Rows from block 3, named by matrix and row number. Rows with one number belong to one neuron. Each number is 500 + 25 x the weight over its row's rms, rounded and kept within 0 to 999. All counts start at 0. Numbers have three digits each. After the name is the row's rms in percent of the matrix's.
# fc1: MLP up (model.blocks.3.mlp.fc1.weight, 1152x192), inputs 0-95
# fc2: MLP down (model.blocks.3.mlp.fc2.weight, 192x1152, transposed), outputs 0-95
fc1.176 113:454503452494505508465465501509509481522495511505519473501448537510526474509501531522495510490467493531517515514479505476529501500485441525532553487502482510502476514501515496513491505506505480497515495518514490443516523519498515522550500511525468532505528527516467518517519489501492474487
fc2.176 125:485462468497508493446495498493482507543529521515472522464483508502483531540515452515497506491453528501486507490484464500521503525497483516522490480525491511534460541508548562498490510490540477494504526481524496457547498504482508516506497512511482520515523457471532515487483506511519502532
fc1.177 069:485496501493492428523552512494485480493542501536495487503453528495493468505503506468483485536523503502480507488480518510492540453510475509539496491477529477477507500487523508508554504475496537487488516460543552515480498527524469489538506560478482487510490505511465513526542492440497513517
fc2.177 081:530510501512479465512497487493479487504474513465547494518500475474532493518503467454469500508496554543515518518469500520541490508494524519503481482516510511527482523563487534520530547556484492495532502489526463468494493473445520513459478508499483488494502500519506511507484503454515507471
fc1.178 099:481482494483536466476531469524508510514471509546453508492491459491469518521510512531520543543504501481510525483501471497532480495487491468486516491549515539479492507522528488514472475510525473481510501495542479473488502469511489528504502479477497477555511495499509511472515516513495486471
fc2.178 099:517518541507469491513546534502514495489490513473456467492502514532484478540509483499549520509497491503460467524489505522465460485490467477506509487516468479479485503523488489486560536535517501494519472469494529523500506490547496493517480497498473503475539504482527483514503512511520532532
fc1.179 118:443539493491497462484446515474483482494535492513543490483503498483497537493522483470508511515530506557501488521487461503501511500503536485531517471475485494546535499443506498519472496505500486488497467464511531540493533490486496467489510529475479488482518525501531453496463486487513556493
fc2.179 135:509486490518470481504516518516490492502518544546541557507495527482487479507507491511496496503483461535530498487481475541523474485499491476496497487535464501445534498534461496469460499489527491469455501521534506524459504524511502503543487561505503506510508482522474507517522521495486469481
fc1.180 116:497512478488470534476475535507507508490548521474501507508483463511533518511461459514472515467500478507508464501507462527541545499517522527492509491492503458499521451522462514506479475493507486561511557480500532502469508502492507470526494479479459523518509497488476518516483443524543512528
fc2.180 109:523492514482545471489539475536531524522464502520532483484514508502510501530528530536521464518512477485474497486524520506515516505510487443525508486510508489542479520479534499493518481481524517489472511522531519453512535500509488478488501525464510509470499538504540482532483506476490517535
fc1.181 036:492477534543487473500485497477461546479498534517504566490456487499494514463525496487518464462483492455509518453495496527454506519514479489480505513516479520495512545509489519491539539483526524478536464490519481483478539492517535486484480520471507494508520466499494500460490490451480489512
fc2.181 034:492489513480490536470486483501473513516533533522530496530544523566526493446501502489523515519465485503493544493496479493505465498504494498454508485480525461486466500513501518508506462532523542499502535494535521526535472541508519486500514477522547483474492511518517479501482474522501516463
fc1.182 085:484512504508434522500497500538503499478480524476501518525490531516509554498518532492461461508496449497539524523522534528498536438550522513465507512492487499513516515510503491497487491520519488457486538507493525533536516500494456488433528521517491486502489462468484489503501487502443496508
fc2.182 086:501486524488523491458514507488495530540504491511468494492520474476523446533459478521572511475536541495456471467493496504537475523485521513508532476503479512496511497508507470471521485472509526505507508516495513453514506484498491499570482483483483522442505493527546504501504504511541494536
fc1.183 125:474520487493543482516490495498544539497516458542437519478510467463501476506524502522466543536461520529496440499484497520525481488471440520485538487520517488504463515512514480496509519469532457544502561503527512480514475563518500500529508510461496508466510500535517479506530511521464504473
fc2.183 119:502484530519494446499491517483491550492519519477520545448477486490524498501519513513478456488519514478485500509483499465491506470471519509498505544492476501494508524460550497484436478509528504494486542506520485478494526476515515492561474470473516540463523493511530478481504512506450455517
fc1.184 030:539521517493453479509498511504500512455488491474491474528473494488502500507520525545470510483538504494538482555512505470480497531496515557472553522460493531504523548472485475466520501451525474485518545468481465522520524517529497476520471504481484505511555498521521533495501483467495503516
fc2.184 036:482487472485544539465522441510506479456455498498544461488512531486548484491542526498519474539525491478470502464463492513514492503533491532484473516521553489480486449510478476470507553481475532478477531494513527521483527447530532520520485481516549463559514488537495496454555498457494510455
fc1.185 103:539535496471535526520475482511508505485524505481464523517448460494493503465472488524477524518517502534475477481480541536509478521461481551553474468516524482446514473491471526490490521487466450495527463449493470467486496478487529476541484485487473482548501537527507513503495490517471484463
fc2.185 094:513531497524438489516547514495492517468494514500486498511503500516501476534471507521533507503489529469487510495485477504477471449490513498488529493510455527483484508530514482478538506544564500509491517485476507513511492507552513506493463516505488495477517500475511464507512534494524541513
fc1.186 096:465476495498487517543512469511507478497506546538475487505497489477523472529491508496530485497547476476513512489504463504509519520509458531503509521487522487488468502512559473548505501547521528506545530530559522506558532497522502463517464505479515489494473476473485485514473491517473522524
fc2.186 091:530538535459487482517485515497499485539476476503502484495482477497475486494490519497494531498536532536491527490459514513498480443515510435530465478496488487451519474489487503469530463503493480457492486484482527467477503510515487519507490500478495489459485498510514534503518519520556496491
fc1.187 121:476533522491493510479515488478436502455424460510493492529546516516461497514502483485501507492506505465478506474510481483480522519514516539492529536438484458497527512526474486466501520504480532453478510505504498475486493517514467496482512481469470486478515487525449499506500467488450530480
fc2.187 098:506502512554528494478502508509526523514508515519469491512516537506510474511470500510543488461472479498499523444511509579544488479480470465538499482480559494517498465494546549505501461491498501529487452497479482485515523475509481496511508479503536496486474476441520513501511498525541478509
fc1.188 113:481530537534523475490471496469449503515490548509482533479480524474486483476487458484490516522497499527513506531470473482496482517481484503501527506523508571489518523510500517467486486540489496491499472477489502505529492470528472476472488502530462501494493480561471491477528535498494510470
fc2.188 137:508500510497539533475492462513451515513537480512495455517503495496537511488424519516491529464485461553474500514504534533522502486461453504510517479508495547513533522482483495485459487505464480486442495499504528501493511504486476499495463508501502499468537508469509509511482493505528460541
fc1.189 092:477491571508521499494547480542504556505495489519500523513535478535527579461487470512495482493464470479573511478521548540472507528517511502482561501483528507508493495508539474490469483493502507521472483489505538505522529505496536537474468503484523503514486494485507489512478473497476494485
fc2.189 081:488512516485498514437497509523504514537469505515513501484496488472514433532473501537539507502519512516475463473464503486545507510483497518506493473488490504502548507527484502498517511475528521510541493514482502439545531484513452485534525501500478516450490482535558489483511472473549523561
fc1.190 082:505515525481485471484469506461439496522507481473506535494512494455505454519485521446460445474547477491473486494489486499505485490505492475482537499538514558510497461538459492477482478451480475517498508515481538489497500524514500524514482514555502542548507484495508514467498467469488485500
fc2.190 089:510537505482544513449464531466506487516502475503508497477512479488517440517486520512507508491533520471507508490491511468521513527524492513479497459495457460502530494474548493506518449452487545527534541521488498477516495478488486522511494515448488489452493495529533464514487502508503495539
fc1.191 081:505506492499523530512475546500497502501458497484506522548497529497495531502480522489464499487485494456528530485487496543482483479495504494484539493520520489490487510516477508521490493480481515499483523437492484543473513515445473500518511522470558483503490444514471536467466486523495531486
fc2.191 087:496479523506489507433514493499488521527495512503464491507552468465504458518470501506523495488518530492490479484498518488528498485491488528498522489487487513535525527513513488496528500471540528497543466540499519429555499462521487502506508492514457535445507500526563476498516492525502490561
fc1.192 124:505520499493480479473475485500443539486523517497478484532476487465524496464504498456535450477524522492526507493537504541503534507496508441513523503528450475476456511518503517499458479488542504512493496487464509460531520530495518481484524496583466464506460475504513483505500501518486493535
fc2.192 143:520558517481500480531474520555474481551513510538503518514515522514481432490522468543482550536506509494531480459490511506500492493450493496521511509508498486508435455529494513488557480496528500532498488500458525477560463500507523524518488451460457483481469458520492499516504509494512487481
fc1.193 094:486470490476495517518522519483526536493491500524498515529511521476542499494515522524489474469491495541518522498502549508493537520511478502500466517536466443515524523489479513459552494477505479529510562533499481476454495477481494516496499517444485504506508487526492506438495505553463457483
fc2.193 106:527454513492519517503475509460496552501502536475515520483524480459521465510475537531542488472540482501485523506492516554480480490488504508490489462505531515464543493521495525501460463543519533533492508476560492478488518483490530534504463542461477498446508502527522498502492523526470502519
fc1.194 106:523512527468510503464508498460485489515498512506461438475517489474487493509471536474491535532455507510473471563519474520533511516485447477510476482492512521505456514490480470495514490496516481493544462430541512460498469500543549489537456457470478482515529491527506515479538491505504527552
fc2.194 099:496499505540495499497470525473473512495544485454533544446498470504522517521493488483500478461487505472516515541506516504477489463487514532443546474478471518526522554489556445490461487488496532485507568537491481508488504482507531474516497476473507501467484488485497491472482530508456462535
fc1.195 085:498534470473497486489542489506514533500454489509486478523496497507499517506537503493497500489501525458472511477474492476498484466457511496495461523536485566486487520526475489498489471526504440518579486491463507482482505462536508504498541520528549485525547487484491483491497452496511474532
fc2.195 094:484489535533465536474521517497518513525499549472462478487526504478481498505482492530531521505477473534462467488500496520516492512467507492527536516511507517516536548526468503522560566504523500473567465528497520503519505454523464479504514528508471505462506497519524508520508497525501541547
fc1.196 106:478468529537502507521501524496510546503535513490501524471459521512484520502468496473502539515519512508525492451490490488506509453430458519471486523532547499543499509469458526516512513530529453460533453493509509503530495467538471490482510489504491530495560500503553517555502520536547499507
fc2.196 120:483486513531477534440502448489478482487468501546478501473518518522462510510530456461508517458514547488532466511540538542479544495467548484523528515515490492487513514530545516506515520455514533495481514508494497500518499463556520483520529485485494534523524508512502506502536505460461525520
fc1.197 078:508505501540500515488500484487527517450513492547507485486531510518497548498538487487493514505453481488467468486505494478454490555484490494515506498500513485469492452488463533509524460477476510502508509532505512526499539511478489509484523509514556536515572478544473525518496492486476515475
fc2.197 079:480464548489509495436506491519468532563480516480464507521527477461519466544475517499517504463507503470520498502500528499540509495496486537474503501476508509522520549528522469502512500498532521512522485518511512440541534455540489503503500502502453515410467462497558509492514488492513481566
fc1.198 109:519484518506485456497504465529519545502507532520530464530460548521490494535482493506501521516542513516501551507498546518453519482476465475478492470496501459518525545522515527492520481548536476482496490517519485532554499466534511503476510508503480508506516488505485489500458487494530521505
fc2.198 122:503495520540522495486491495503504503485512472541458494456506521493530527513521520505504504471512518442513521509533482514483508455430521496512544531513458473509475451486530491474531474485542519482471510534442539487502507450527503502545549502471532493492514519505462532521483518466465500509
fc1.199 104:451536524557514519495498452485507483496508479496520535466506513514463533500533489526498502467490477523468560529486506490499456491507502488470500538466481511496524559463504524490478537517492475464491473514557485453525479520515529518513522485541475491532535500530488509510499451510501487509
fc2.199 088:525493505451512472539513548449514513502520491500481493500520519515441518529457489536537509525535450533418511510541532527491497517453475517501496446504520511519508500507530479467493506535489512504498509483456504521512513486493482479526505489484495503498542500528558470472521546516510515503
fc1.200 095:461523499518531521490492484567507512535535535507471502485519504454535520482489490543484474497502545486444502480510520503486513514540479557506473477448510515497500481498533536496519483531501498518535502526488539474519523498490486525515464557491491545490497488492480522485517464494567496481
fc2.200 100:484514537508491523446504486502526506531431445470517501519492518473469494535477470503512478495458524492463403503497520490530495535512484478520519484498510494478487508510463521476503510515506473484498492525489480493523469459499490471531512537497497469469520480549499514498513502465497512556
fc1.201 107:508505482522467510509495495502525489507498517531497491517517479477464531504500464449530479525521516469513459448512515495475487530504529520500485497534485484517493462504503511536487502498511491513445512502518511493451567533512447475515514521485476471509513467470486519521539446490485520478
fc2.201 100:503487559464512510486501490497504536536491517447488515531464475499507486565503501510530553510453451449507519510509514530523506494508507441496504449518563476481492465447489483466500486518491499479531488438474477477513511427515502525476492492499517515476496495487517527445494545498517495515
fc1.202 102:490479490490533538481520460498496513488502522473495506533533475456510470487457517514438462432503531493498458476458512498507462512500503482491480492506558499479522493533537539510500465484497547525532491485445457453490514484541500480466484517515481552486523517516539486486516478527505498545
fc2.202 105:511505500541523509437485535492483520533504502528482477452528503461534480525531536515506516514494476487490488491502505470509510487464497522489508476509470480536506504509507495553504497467490484461512513546512536483545491476446517526509540521513510478462498503525461462446479494507501500501
fc1.203 114:526521504517470494537455458487486546546542483515529507533525481547558509539493536499506533469497490502488463472490485484492498495525494523480545498498496512499504461494522506526502525513492504470487526539463525527535546514506516520499515500499471505516488533485504523516498535487498479497
fc2.203 131:514494516528461484533478558541498483507519472494514489492544501510491552479499469471484467549525495500515542526489504462481502498486509509448484467455532520527475521523492486491459521522510508500475508488444545518493483471492532561533464501475508484542461512461492496486519492493504514539
fc1.204 089:477463482505476488474485484491516468467462495532464495505493490522464546535517544473537539479480530494505493469482506526536509494522505520474446526511488478537491546519487476466514472546510516493491490517540496483500485505524486475498498483487488433489467477486490539453494464500530499503
fc2.204 089:538527506525468479532533531498545497476511512472496482496484516516489544519494472497524491488528488510479500489512487512471471464463509485505554491514494515476473516515499494474528527494529490501529496476483488519475519483546530491493493506484462499493556510467504487537538562505508505470
fc1.205 127:500499513506474494519490521509463507503528519551527485485477522471509536504493494485541517570481488500538489478493521515502514530536525467508518514485539514503555484497539440506503512515493498518465484534514479507476523508533549549473428557462487532482512467502478507476463493459496546485
fc2.205 143:462486502506468533521539500522543485483513481477525523488491487502526492535504452498487506521515476527498543512458522498533521467519504512507517469536438475473493506515514487482469494497476502447499535490521512524488497511527527495523484490491482469491525474469511525465513506520493531488
fc1.206 109:506547509478477515498536479509480507518525479503477546514517492504496527495449493513491513468518496485527488520476470512521463545470475524516514470476510461487479513498457453478517528484460487469452462459474484474505571485504549475481524541460505483497506475528519468546540534507492493473
fc2.206 109:500428504527485505468487477483491486538506512498483513489447504474525493506531538495478519511483487499492488504498459510478484501495510506468496464452478504480505485496524525408492506531517525485501494527513484474519477481518478503511527490485482494459488511485517504493487509496487515508
fc1.207 111:488504468508445517518501490504533514510496530488491514490499494493518509501502519512521532510434504531475529511482545513521532506508519496504489464519481503497498485542502486499510462497470561504501496542499501493505495487496478478526501473492500498519520491510495464517457450489505525523
fc2.207 118:499502526504485527516487503473531535520486504481516485470560518537478519527487470495517468513497494492489521485474469505511489493449474467496511494523528466490537512469512512495481519492442486478472474480529542530525508528508564495464550472499510517517534512482533469480500542518509442524
fc1.208 112:519515473481487456479552504478576534512468556515504532549472507459494489528490556480495472465516537495502463516485491486504513490502474525543485454482504515478476508494495517513491488464496502480486506486475500494522460509521491545531474458512523526524513453509508496545499494489489489503
fc2.208 104:486510489503511466497489503527490509563447479487482520504491533513522456559475507522496479495482509487523488464504484536490528530471484489465462500501502466525506504512484513492535503460489536463520467500524508469528520483487464479520520502503472455489532501506567482555500487521467536520
fc1.209 106:484484467490465527501512510493535479463553498558472507494502482505511500568497469553523488464466496465518559518479513509516550504505521480518497517495465511465525497525527481512529482495446486520483505506551502485439502504502504486520482456523493471514497492473489455505511496442525484506
fc2.209 112:483494512456459501494474538548494513509517485519539515500512538514489508512505515489467510535482543553533474468484486591472467499479486452533509488531517464490490502499526530498492499512502495490508485486540513495477494489546498521506510549522526520506508490502508499490497535494472499480
fc1.210 104:477493511547478487524508498492539551485502485521486505465520497488541472489526454496473488503489456520478492474471480477481478507493492502477516502450526510519486530528524515495500530518517474546473512515482493526476498436473534453550508512521467508487494511468461483516464518500467511500
fc2.210 100:567520540490516535492504494460479512488492530467521530555485503470515516463479511502452534530449533502481546511528514493455504469507503499505509494526468509498476497511490442485491518560505472467460513510521517496477498470523518522500486467521515471523526460501497447496547535492505473508
fc1.211 105:482458502536457539474518501524465510484540502493473482468502525508518521539531532449534503487533488491467494511503506534524484492514488493485522512491508523532471528518477518490496575467504515470468456512487477525496496515507478480509490515471514502442477450511508498535540493467482503480
fc2.211 093:492549501450495533515441499464466492507510482479480491526481484471517450478458483520440470460548536494505530515475534464535509513510487523461511480510475480471507473471533480491534456464460519508486557518496531476499529505506492504507488476487495501476471495530503477468480485517506501539
fc1.212 126:508484498490499496466462489502506490520538540472506518506505507509465515486442498499450501482531514503498510512522492501513487493466510498501498481512475562510503470464502495492508461499479506458490473507516520524475519449541519531529486514465502517481503485495486524487568501485481466537
fc2.212 128:448522519513469510469461517460495493531494496488496504498514500486505515468483527513507471493496496530499521481486497472521491537512509459484463533464508497528510508494500495470510511524491514510499455479530478486515512493457496456517515534518522502486544470465461537511482513485459504531
fc1.213 036:510474535515517491490501499474474501487547530487465461533515458533486537494483505531511470519501493474494515484511491494535482494503476488530534499523444511450515474474475504489488484516554454478510502497514492511482503503500476525498489524489489478528464519492492510478515499482513503541
fc2.213 038:518538488522511467488519508503436501513461520513501468526511493474497504535490515504465474466504544516493500519492480509534468480507501498494471521516484475530489509516502485498575498499535515516524497435495494488483545508493485487499459558506483508496485518456523506507492494514513530468
fc1.214 141:453534460531492515524468495570503524482510481511517491533511554518488507490525481572504530497517524495490516507517491481499482499498451520493494477517475486487489492511525517475489530511508543489519468515502515532455470498486510513514494481498485513506489460490512498488493502465512526495
fc2.214 151:479465488540525530464448483497479500430497467543474517512556537499516538477500478510524501507479486463459502493484537569507485512509509526491520526486479502502486524519525496447514481469527439480491516526521488520499529507500490489530505492494565538461515482521481492537494464511487509567
fc1.215 115:455468538514494452543495538480494520501495503504516490468477515481493514539533505494493531496525525505459472495498517532509513493501498553514501510503526526510493463507514454530571477533487499497492524500515473510476527524527492497488488522536516497442539534542469487482487480458524516501
fc2.215 099:523527516489497489470439497486522483494491506451508448505504486506493495486485528461491533489486519512486519444501504484503519486509462463518495460497514521482480518513497505538455533534498496532504484542499456519505530474483482516493525484502494448487498494501547489489523479505464500483
fc1.216 100:516478519541486489496480536502503471522481503476491513518491472472481521503460519470509523497523490543447488562506514493494498483491534529494547509487493557540540552461454536471519557518488518463502456483465514529481489495518527509504475502484506489498483535485494480504479488462429521492
fc2.216 098:489535515488504531563489507465482515492501466485497498509482502497500465484525489473513492489557541478492536521453506539527493495508487497479460470527484504458505474538540472483469434488506514475468544482538508460501532526491459512517459523451513490494498484502466482507517510514514475524
fc1.217 077:541492473499540450563520506480489472472510502503464493478518476499503493541497484494535482546531478516513477520429478493519482558476474515488497510446502502501498466539519499500511446460515474481520511503494506511530510484542497489488512492552477466536472510518515466511494454505460518490
fc2.217 093:519548507500478496537536487494513517484502519474513513511450519536494524482501493531496520511501489487493519488468461514472465432500522486512532482523458484440461505514497490467528537549513501489512503454473506520490490485522526531485494501461492444509538536470453493517512561459552514508
fc1.218 086:535498487458497476459522558427482475508488529515477477538504537510470457508499494441482517499451493507471530510507562528474494520472518510493490472469502500477512470514484514514452471462488483461478553492498493514529496473484483517496548498486455489494515520524446478485499496529471522471
fc2.218 074:493487557514473514483520472558500513467501492505472516521519459487506483544501511540524494488549523468505440498489483484526494501514519510524555511518491523520486538520542469476515524489509513489531480512494514460483529515479535468508501509482479506455533501491527511496507473484480455544
fc1.219 126:512554525507487520542497474508522516520534489470525537525505538532490523533535487467494560528498489492497454486467464474508484520476508511487500496466426456489490506495503571458493515485519472495517491475529508497517480513529493503539540550506561491500521496552498564427498495539517490538
fc2.219 129:508505516496555492493475499537498507551519497486494554494513535491509495501453508547504503535515548528524511506498515540529484460556440505528495475496489520508539558493480552501461469514474491484501540474484493509489499500519489493519494510464510515502475518521521525482506506525466478521
fc1.220 030:490491520535457519491478501453484480477528521535506477501493509504483484523528566481482491510463499467468500474525521496436501482521484522534498512525468528486520498505544533514539489443554511549464509502497464520488528495508527481482523498507482461519529480504513518478467499466487533511
fc2.220 033:539527529513494481495486462578511518493518514491483469491527511464459556512482528534557519476488547544486474515511526506527540528492513529510526498510541492501522471504495486527483517507462484447489511522497539545523527518493521496542486513486451478515502500520548507486471452507490488513
fc1.221 099:520518524534482501518519481526482491509458467505490470473484480466486485490496497462459524533506518517534495527482490530486523506506500560536478554481485533543489506492487497523486490495506498490476486544558500498496483494545474481511494480558488477496487506505483493520520528490521513479
fc2.221 095:514561527476494526506528524484500493488530498484514499514476506523490506534504482496510520480484471496481541493470494497504464477487493478505547452523478488452468489535518470466501513532508467461482528468512516526486509480525522520496501489478490452494544495487474517496540534480509492497
fc1.222 033:497496531512475518530458473506508480483496466500483504521507476483472509489486542569484495529467459499540478526511467491537482493488520506477514513501465505527535497546522474518515450477528483512463503461506465490504476490511532534488524528497493455521486494531489483495482519473525529495
fc2.222 034:503492502498512428553528509479517481537499503512497483515518527494493468458519515474518521473534518495514492498508523475510513534509461504467518526508505472435513522518517458508503550499509466542530510488474506500525470472452495502456492478465524490481547511479528486456488487502495492487
fc1.223 093:555485506499473506486535474486481491466507491575490535514518540490467493455482530530486510477520456500492498502530451515528539491514501530483486517500518512486501467484461514494559493527493458500496508519483552511489510530496490444522501494457480486459546494448458479496513519482482504479
fc2.223 086:476488539529504497467485534456518554534500504473480520471539459489534465526445499477505511466506505488481508511520530501497493489508542489501537458494487503532494544476553454489503476513510552522493505512499482469540496485514529534533489497466494480473484490503539498489490540564445480514
fc1.224 104:458509505498544498472503510519482509533507438518490530484506555500478523515538469523500482514490469525543558495576473511479486507527493529483531456526449498519456453476530505470513575486511464476533471505481526488501534499527497523497513526501532490490542524534534513453505506487495517487
fc2.224 103:542498504498548502495532514520487501561467498518539496505495483485485473505484522488503536470518534503465499501474477495519485502487492468478467481495522520464477529474500493465493516501506512465449523532478538449546482529442469495496498526495516474488514505473509439481550517501518494515
fc1.225 045:492452486526498509512509542534451459486509501498505491440471509523487443517524536502501497523485521479516517474531446489469463515550448512511498463489464526503481528481547499503554484451518490483516487512532494499513536481497532548514477535509498472481489499496453469500497522490499520501
fc2.225 048:534528499482511485495588494496487495526492504493458440514513530499501478537515488549454497496447522504441436480472524482542522466509513525478529516507488512488505544551456497487515504530519491485484487547479501520516495509467534506516481475491460503482500498499496483500487546503449476480
fc1.226 092:503497518491509450491480446501511484505455509496489445487484489541498516552506525464530496506530492494463490481469499492493497508492484488509488480472477527550561541468519532498525447488494487526488529526543499508510505514533494527493453481501507478516489516496460470486522541474467492487
fc2.226 093:520567522485488500546529506516500519504501491475498503513481504515500504489483485518528525514487472503484537522488485560478465458507514501514527463540482494448468478542508482461473493535536476448485526447498498535469522498496523545514488503502508447494510533450494482509513560512528505501
fc1.227 118:515499528457493509482492459548513558523496475541519461513487482441518494502482537519476527477486528497495495497514525490468497485506467504477530483486514480488523489500480488466475424438461484498481490518508543493484526507503489509495556508486521502533512494503487534502530514503464509489
fc2.227 108:490471486504506479525460510502501497519494525462543509472491523509498457501506463485498478459517488503509547471514495499478491456477511478483495495481502519480501493443539471502463472523493494508492525473489499474504546499504531565541481497501501467469474478493536463451533503502483443556
fc1.228 126:475505486468480503484488463514554496506513447514551480463472488486498544519496467486467550510438537555502517485529521475488513511511443474534491514486465509474493514512520488513508523506492485518526501495509543493501487496534478537482488480498446498490470485536516478490533489471486519528
fc2.228 120:511510513481504519488481511518525519499530558443520508480478518447534502532507463502471501498477487511497589502502486510487503513489480502489481511487533498470484507426540518501482496513532485493508532498510464527490519461508528498508475492541503508466464467511518474471519523515468454493
fc1.229 118:531545465477526511475482486481524500506472565508491530488535498472496468485461540512516534472470513477509505510524500525581478541472485484487494485520483493496478494483554501505506481500482539494510475481512484479479480513469515541479513498481468476492510517471497521460532520505542460512
fc2.229 113:502506511523478456479502484480504510536528465509530515498515512509510467553507533490536548506506506507489449488528527485522476485483543497485503494486447457506486537537475505492537515521528444502488467513523561468537474498495507515467529501524509533469511483517481488480498463529495504515
fc1.230 134:478463451524497489481448510495456505539552502520548510496526491488512560493486526479505493498486540525520502466527488503501493495490486501525494511494457513527537498485490499533494499498540489500543518492499517503536506519536504507461525495515484444520528490485431527523511485485486452455
fc2.230 137:496520487471487462500528517506523502526504474472511511544537491465512494427485466466495490505505525497501475502526496459523469498468501499503457473510469500488490482485488524469564517508447480549492505464504467502523458463500499488505498503491452494539532537430505542512484503484486482519
fc1.231 133:478536548544492540526449511473529492532529511525458507520550446459508526520503508455510499509505507503502498486517564467469492521486531480521466545531484515486504507565495473501505514487531471505465498515521555490488499505507525524503504523513473513486459497500523473497510513547495500516
fc2.231 130:515460524455530491523509503500464525552522565508499520529497483535483521547483514483509486465491527474510477514494509481541529530468487501481504489472528449487495484466515474566522501498444476510489489488525525483498457502530499517486527499516493553478472495514541538521502511459532540526
fc1.232 100:488595490500472463520481566493506546487537498478531531494456561494520495518460489486485509502530484486490509556541480514523527482467500506467482499506522485484485476547458513520470480541522480476494512486507481482510521506512494491516509502504510537449510461513535484501475456522481477493
fc2.232 088:483441503514516516490502474501491515519474544520494507485487453520481495537480517558508494464508533507492477450495529525490494498489531479500535499511481508517493500440534495474542472505497545545540485485522504441530525459507494486528521523469516489474500528514486551518522480500510522567
fc1.233 116:514504519512476520490494526501510453529497507477466496531512482519436500495489491474502511494473507532472524540517481514488506481510494525461519470481492509510494511506479523478477468504476518471458481508505503457491519485495504444488524488455482527524507541473493551492524541511463542518
fc2.233 118:477463523498529532509484509451530528494471511505544571478541476500486482498469485507531515509541542489507485487486508554509504494485478492492480510530522517488496474485465445486479486533509482510506527497541496477504526491476532508513475520446515507528460474506482439530513489530476501491
fc1.234 109:478495493480514503486527500485510500501501484481521503452507512511502543491488465507479572522492494454494497453498498487478531486498478526492540485479471497478524499560483515523504488480450468465482486524508519479522546480520464496491473454518458525497479535480546501521556462497499515471
fc2.234 101:483507509442515523507469502510458528523506549510510516492491531485517478525479472534464524465510521511492555501513499510494494501487460496519484536488499479486494485450558488489486463540518507492517502486513488488501519471516470542507528532493464481511447451508516505489494505489502486505
fc1.235 108:524471492470508505479546451519468528517462490508546511485507515520501495544472530482516498505510491442481492456512523494531491512516531509524504479529505530501499516488495487492479417508466531506485490479477476462528532504542542537499472493508495519446518509511484525472530491500478552509
fc2.235 110:500491566512491503525475518484493520488521514473511522489492478494530498513466453497516501471498516465508513510531506513475500469495511464457549471492485489538500497506525495477472505525538467485493506517535511454480541468495512512507499516496495486451506461491557507494525511533461468507
fc1.236 089:526476538472516527502446490537485497487518518506521504482556516511451552497548456538505445530512536494507488541519534520487511530491514538502522491499524516497467514501499539502507479448454523503466480524501496479485538533497532481508494491538515492468513506501483492538508505537505517525
fc2.236 090:476529490484521501473518509471507540554491499510475522524500484493575448565456509528499545487513496497452511486467492485497473482528521509516515459520479462492515513519534485484509497496517496480517534513504499495531463448509512494522470483464466492487497471493524485473495496488502474481
fc1.237 029:479503503502514502516488551520515468462515481476524489525484469510452491529501465533468464486517486518531490535472501477489499560495492505447496488497466509458492493521476466511481472529516473563517467495526448506490476510505518556481497551455525503522491465499507485504510465478494504492
fc2.237 030:517508476457510463539482476520499498491532539501469469464511495466488496482478479515501533532525509497454505476513487523483480478459480534510477459496516535456526513469518482499490497489502521453487443514481490465457496485515481531516457547543530480459493484504503496510535509537508544531
fc1.238 091:466533496476515460521500538474502506445470470541472519527516473489500508497516517525500514536495521479511515464482516502481476458483533495461471473513504493543459504501543510448437469503498477451550507467499485495512498521490515526471493514496494464496496506490551484469442526510530474502
fc2.238 093:485489556540462498460554486527525511513522538472483473495509498487476488531477496524504491485475513524477451541493481512511497534472527523545546513496495537503546521511471499517561536516515507494532489531482522483492492460521465464493525523526512519504523495519515491496524496501504512526
fc1.239 102:450523479495517469521543439526535502533481530512463507490452532513543503479493500534564480501500534469498524481511483458507520503518510506504519522456518507468515488450508523490509503472507540491520518490504462474541473551509497496502482471460497492481498438452486491481506471509529481538
fc2.239 090:488465552473530527461499536477500520505472494494478506496548504474496435520497486464520480508514510504517478499506542526499486510494477471486518470510502488468502545515468502464488471482521498509504485507539518459490570471516476502542540489491461536427515473521583515504506489525487494524
fc1.240 101:524514489435527528451498541492512493503515509493481544521516461512527481526528447500479467493530481478514493507510518525507548492534521488478507494504506498502515505507502502533563469504484523555459516525466495474483518464475499503499493494480527528475526509500536505470509449552503511539
fc2.240 102:493488561546504508481503520478478540491507498495528488485545480483492498524480534529529514465511476490496484467520514502512455499483523486488518484495479497519503506516531484462510498500519514480531487496581515457522530494484545530518523511507460494446497478517507479504503536519464498546
fc1.241 102:532486533512499473513490473494478495469555480514512551521508490546512545491499453521542517525517518483504488502535478507533513502523568456520515504487519529517490459467498523528522509468514541504551489492508524532504498521509451501521485473521460476475487492467517492485507490455493544481
fc2.241 088:466518558555490496471507528481495490492498516519503473498529515393520435529469543461481514479478511505523504470473507519495450479488474524513535514534451477491490484528513467499513478525529511493507497510508496464490514539486492474514481520474502512520507494527507484505499536550507479566
fc1.242 108:501547482518486505495492476544473501546505531506500513519494484542525509522526511524556458503459476528481519484523481489511499492445520509522556485502548511499468492511504501495510497513478483546525480522469497506504516514477512493509491494455453474479514501498497510493533522506500474476
fc2.242 119:519553509503478517521528462465486506506510469479517509496477511493516500501514500517411513525519487462517521463463485545472511448485499504515499471542489480461502517500531472495487480511489495491493550451461554487473506516518506518460480476481501494482518450454481501523492533478532533450
fc1.243 085:455506493481531507501502501492518488445543563482514502522496477516499524520513477471451506503469485504470489530503493474517514534462498537486493464460477457511513511524518459485490536498519478544490492501465498515501516538497496489532585516517471520482441487505524492504505492494477524522
fc2.243 087:554500551463473521515471505469471498502469526473439495527506518505501544497457497481491516527498520494507471487501474486465507467508531497488521494497509505535471534522487503524496517524475502482458477517503520489471494473497507510465522486522508494526543464540489485495539511512476449478
fc1.244 091:482503500487457543540501501518452476477481500503516505517473505506514491519505496511518522451516539498517489456521520501512487529509503483498562541515516476511506555484501494489544497506501497518471518506509496461556533545470520486491525513480461526489488550483495492522513524493490499513
fc2.244 099:487475537496499481480500509499515550557489541443508527491501477495504490509458497493522522464487492470508518499525503545516501501514538484489526493476501502496512519483501494482530484533523548475499498494500462474533529452531525541531473500480493510432506465507568478493487524496455466515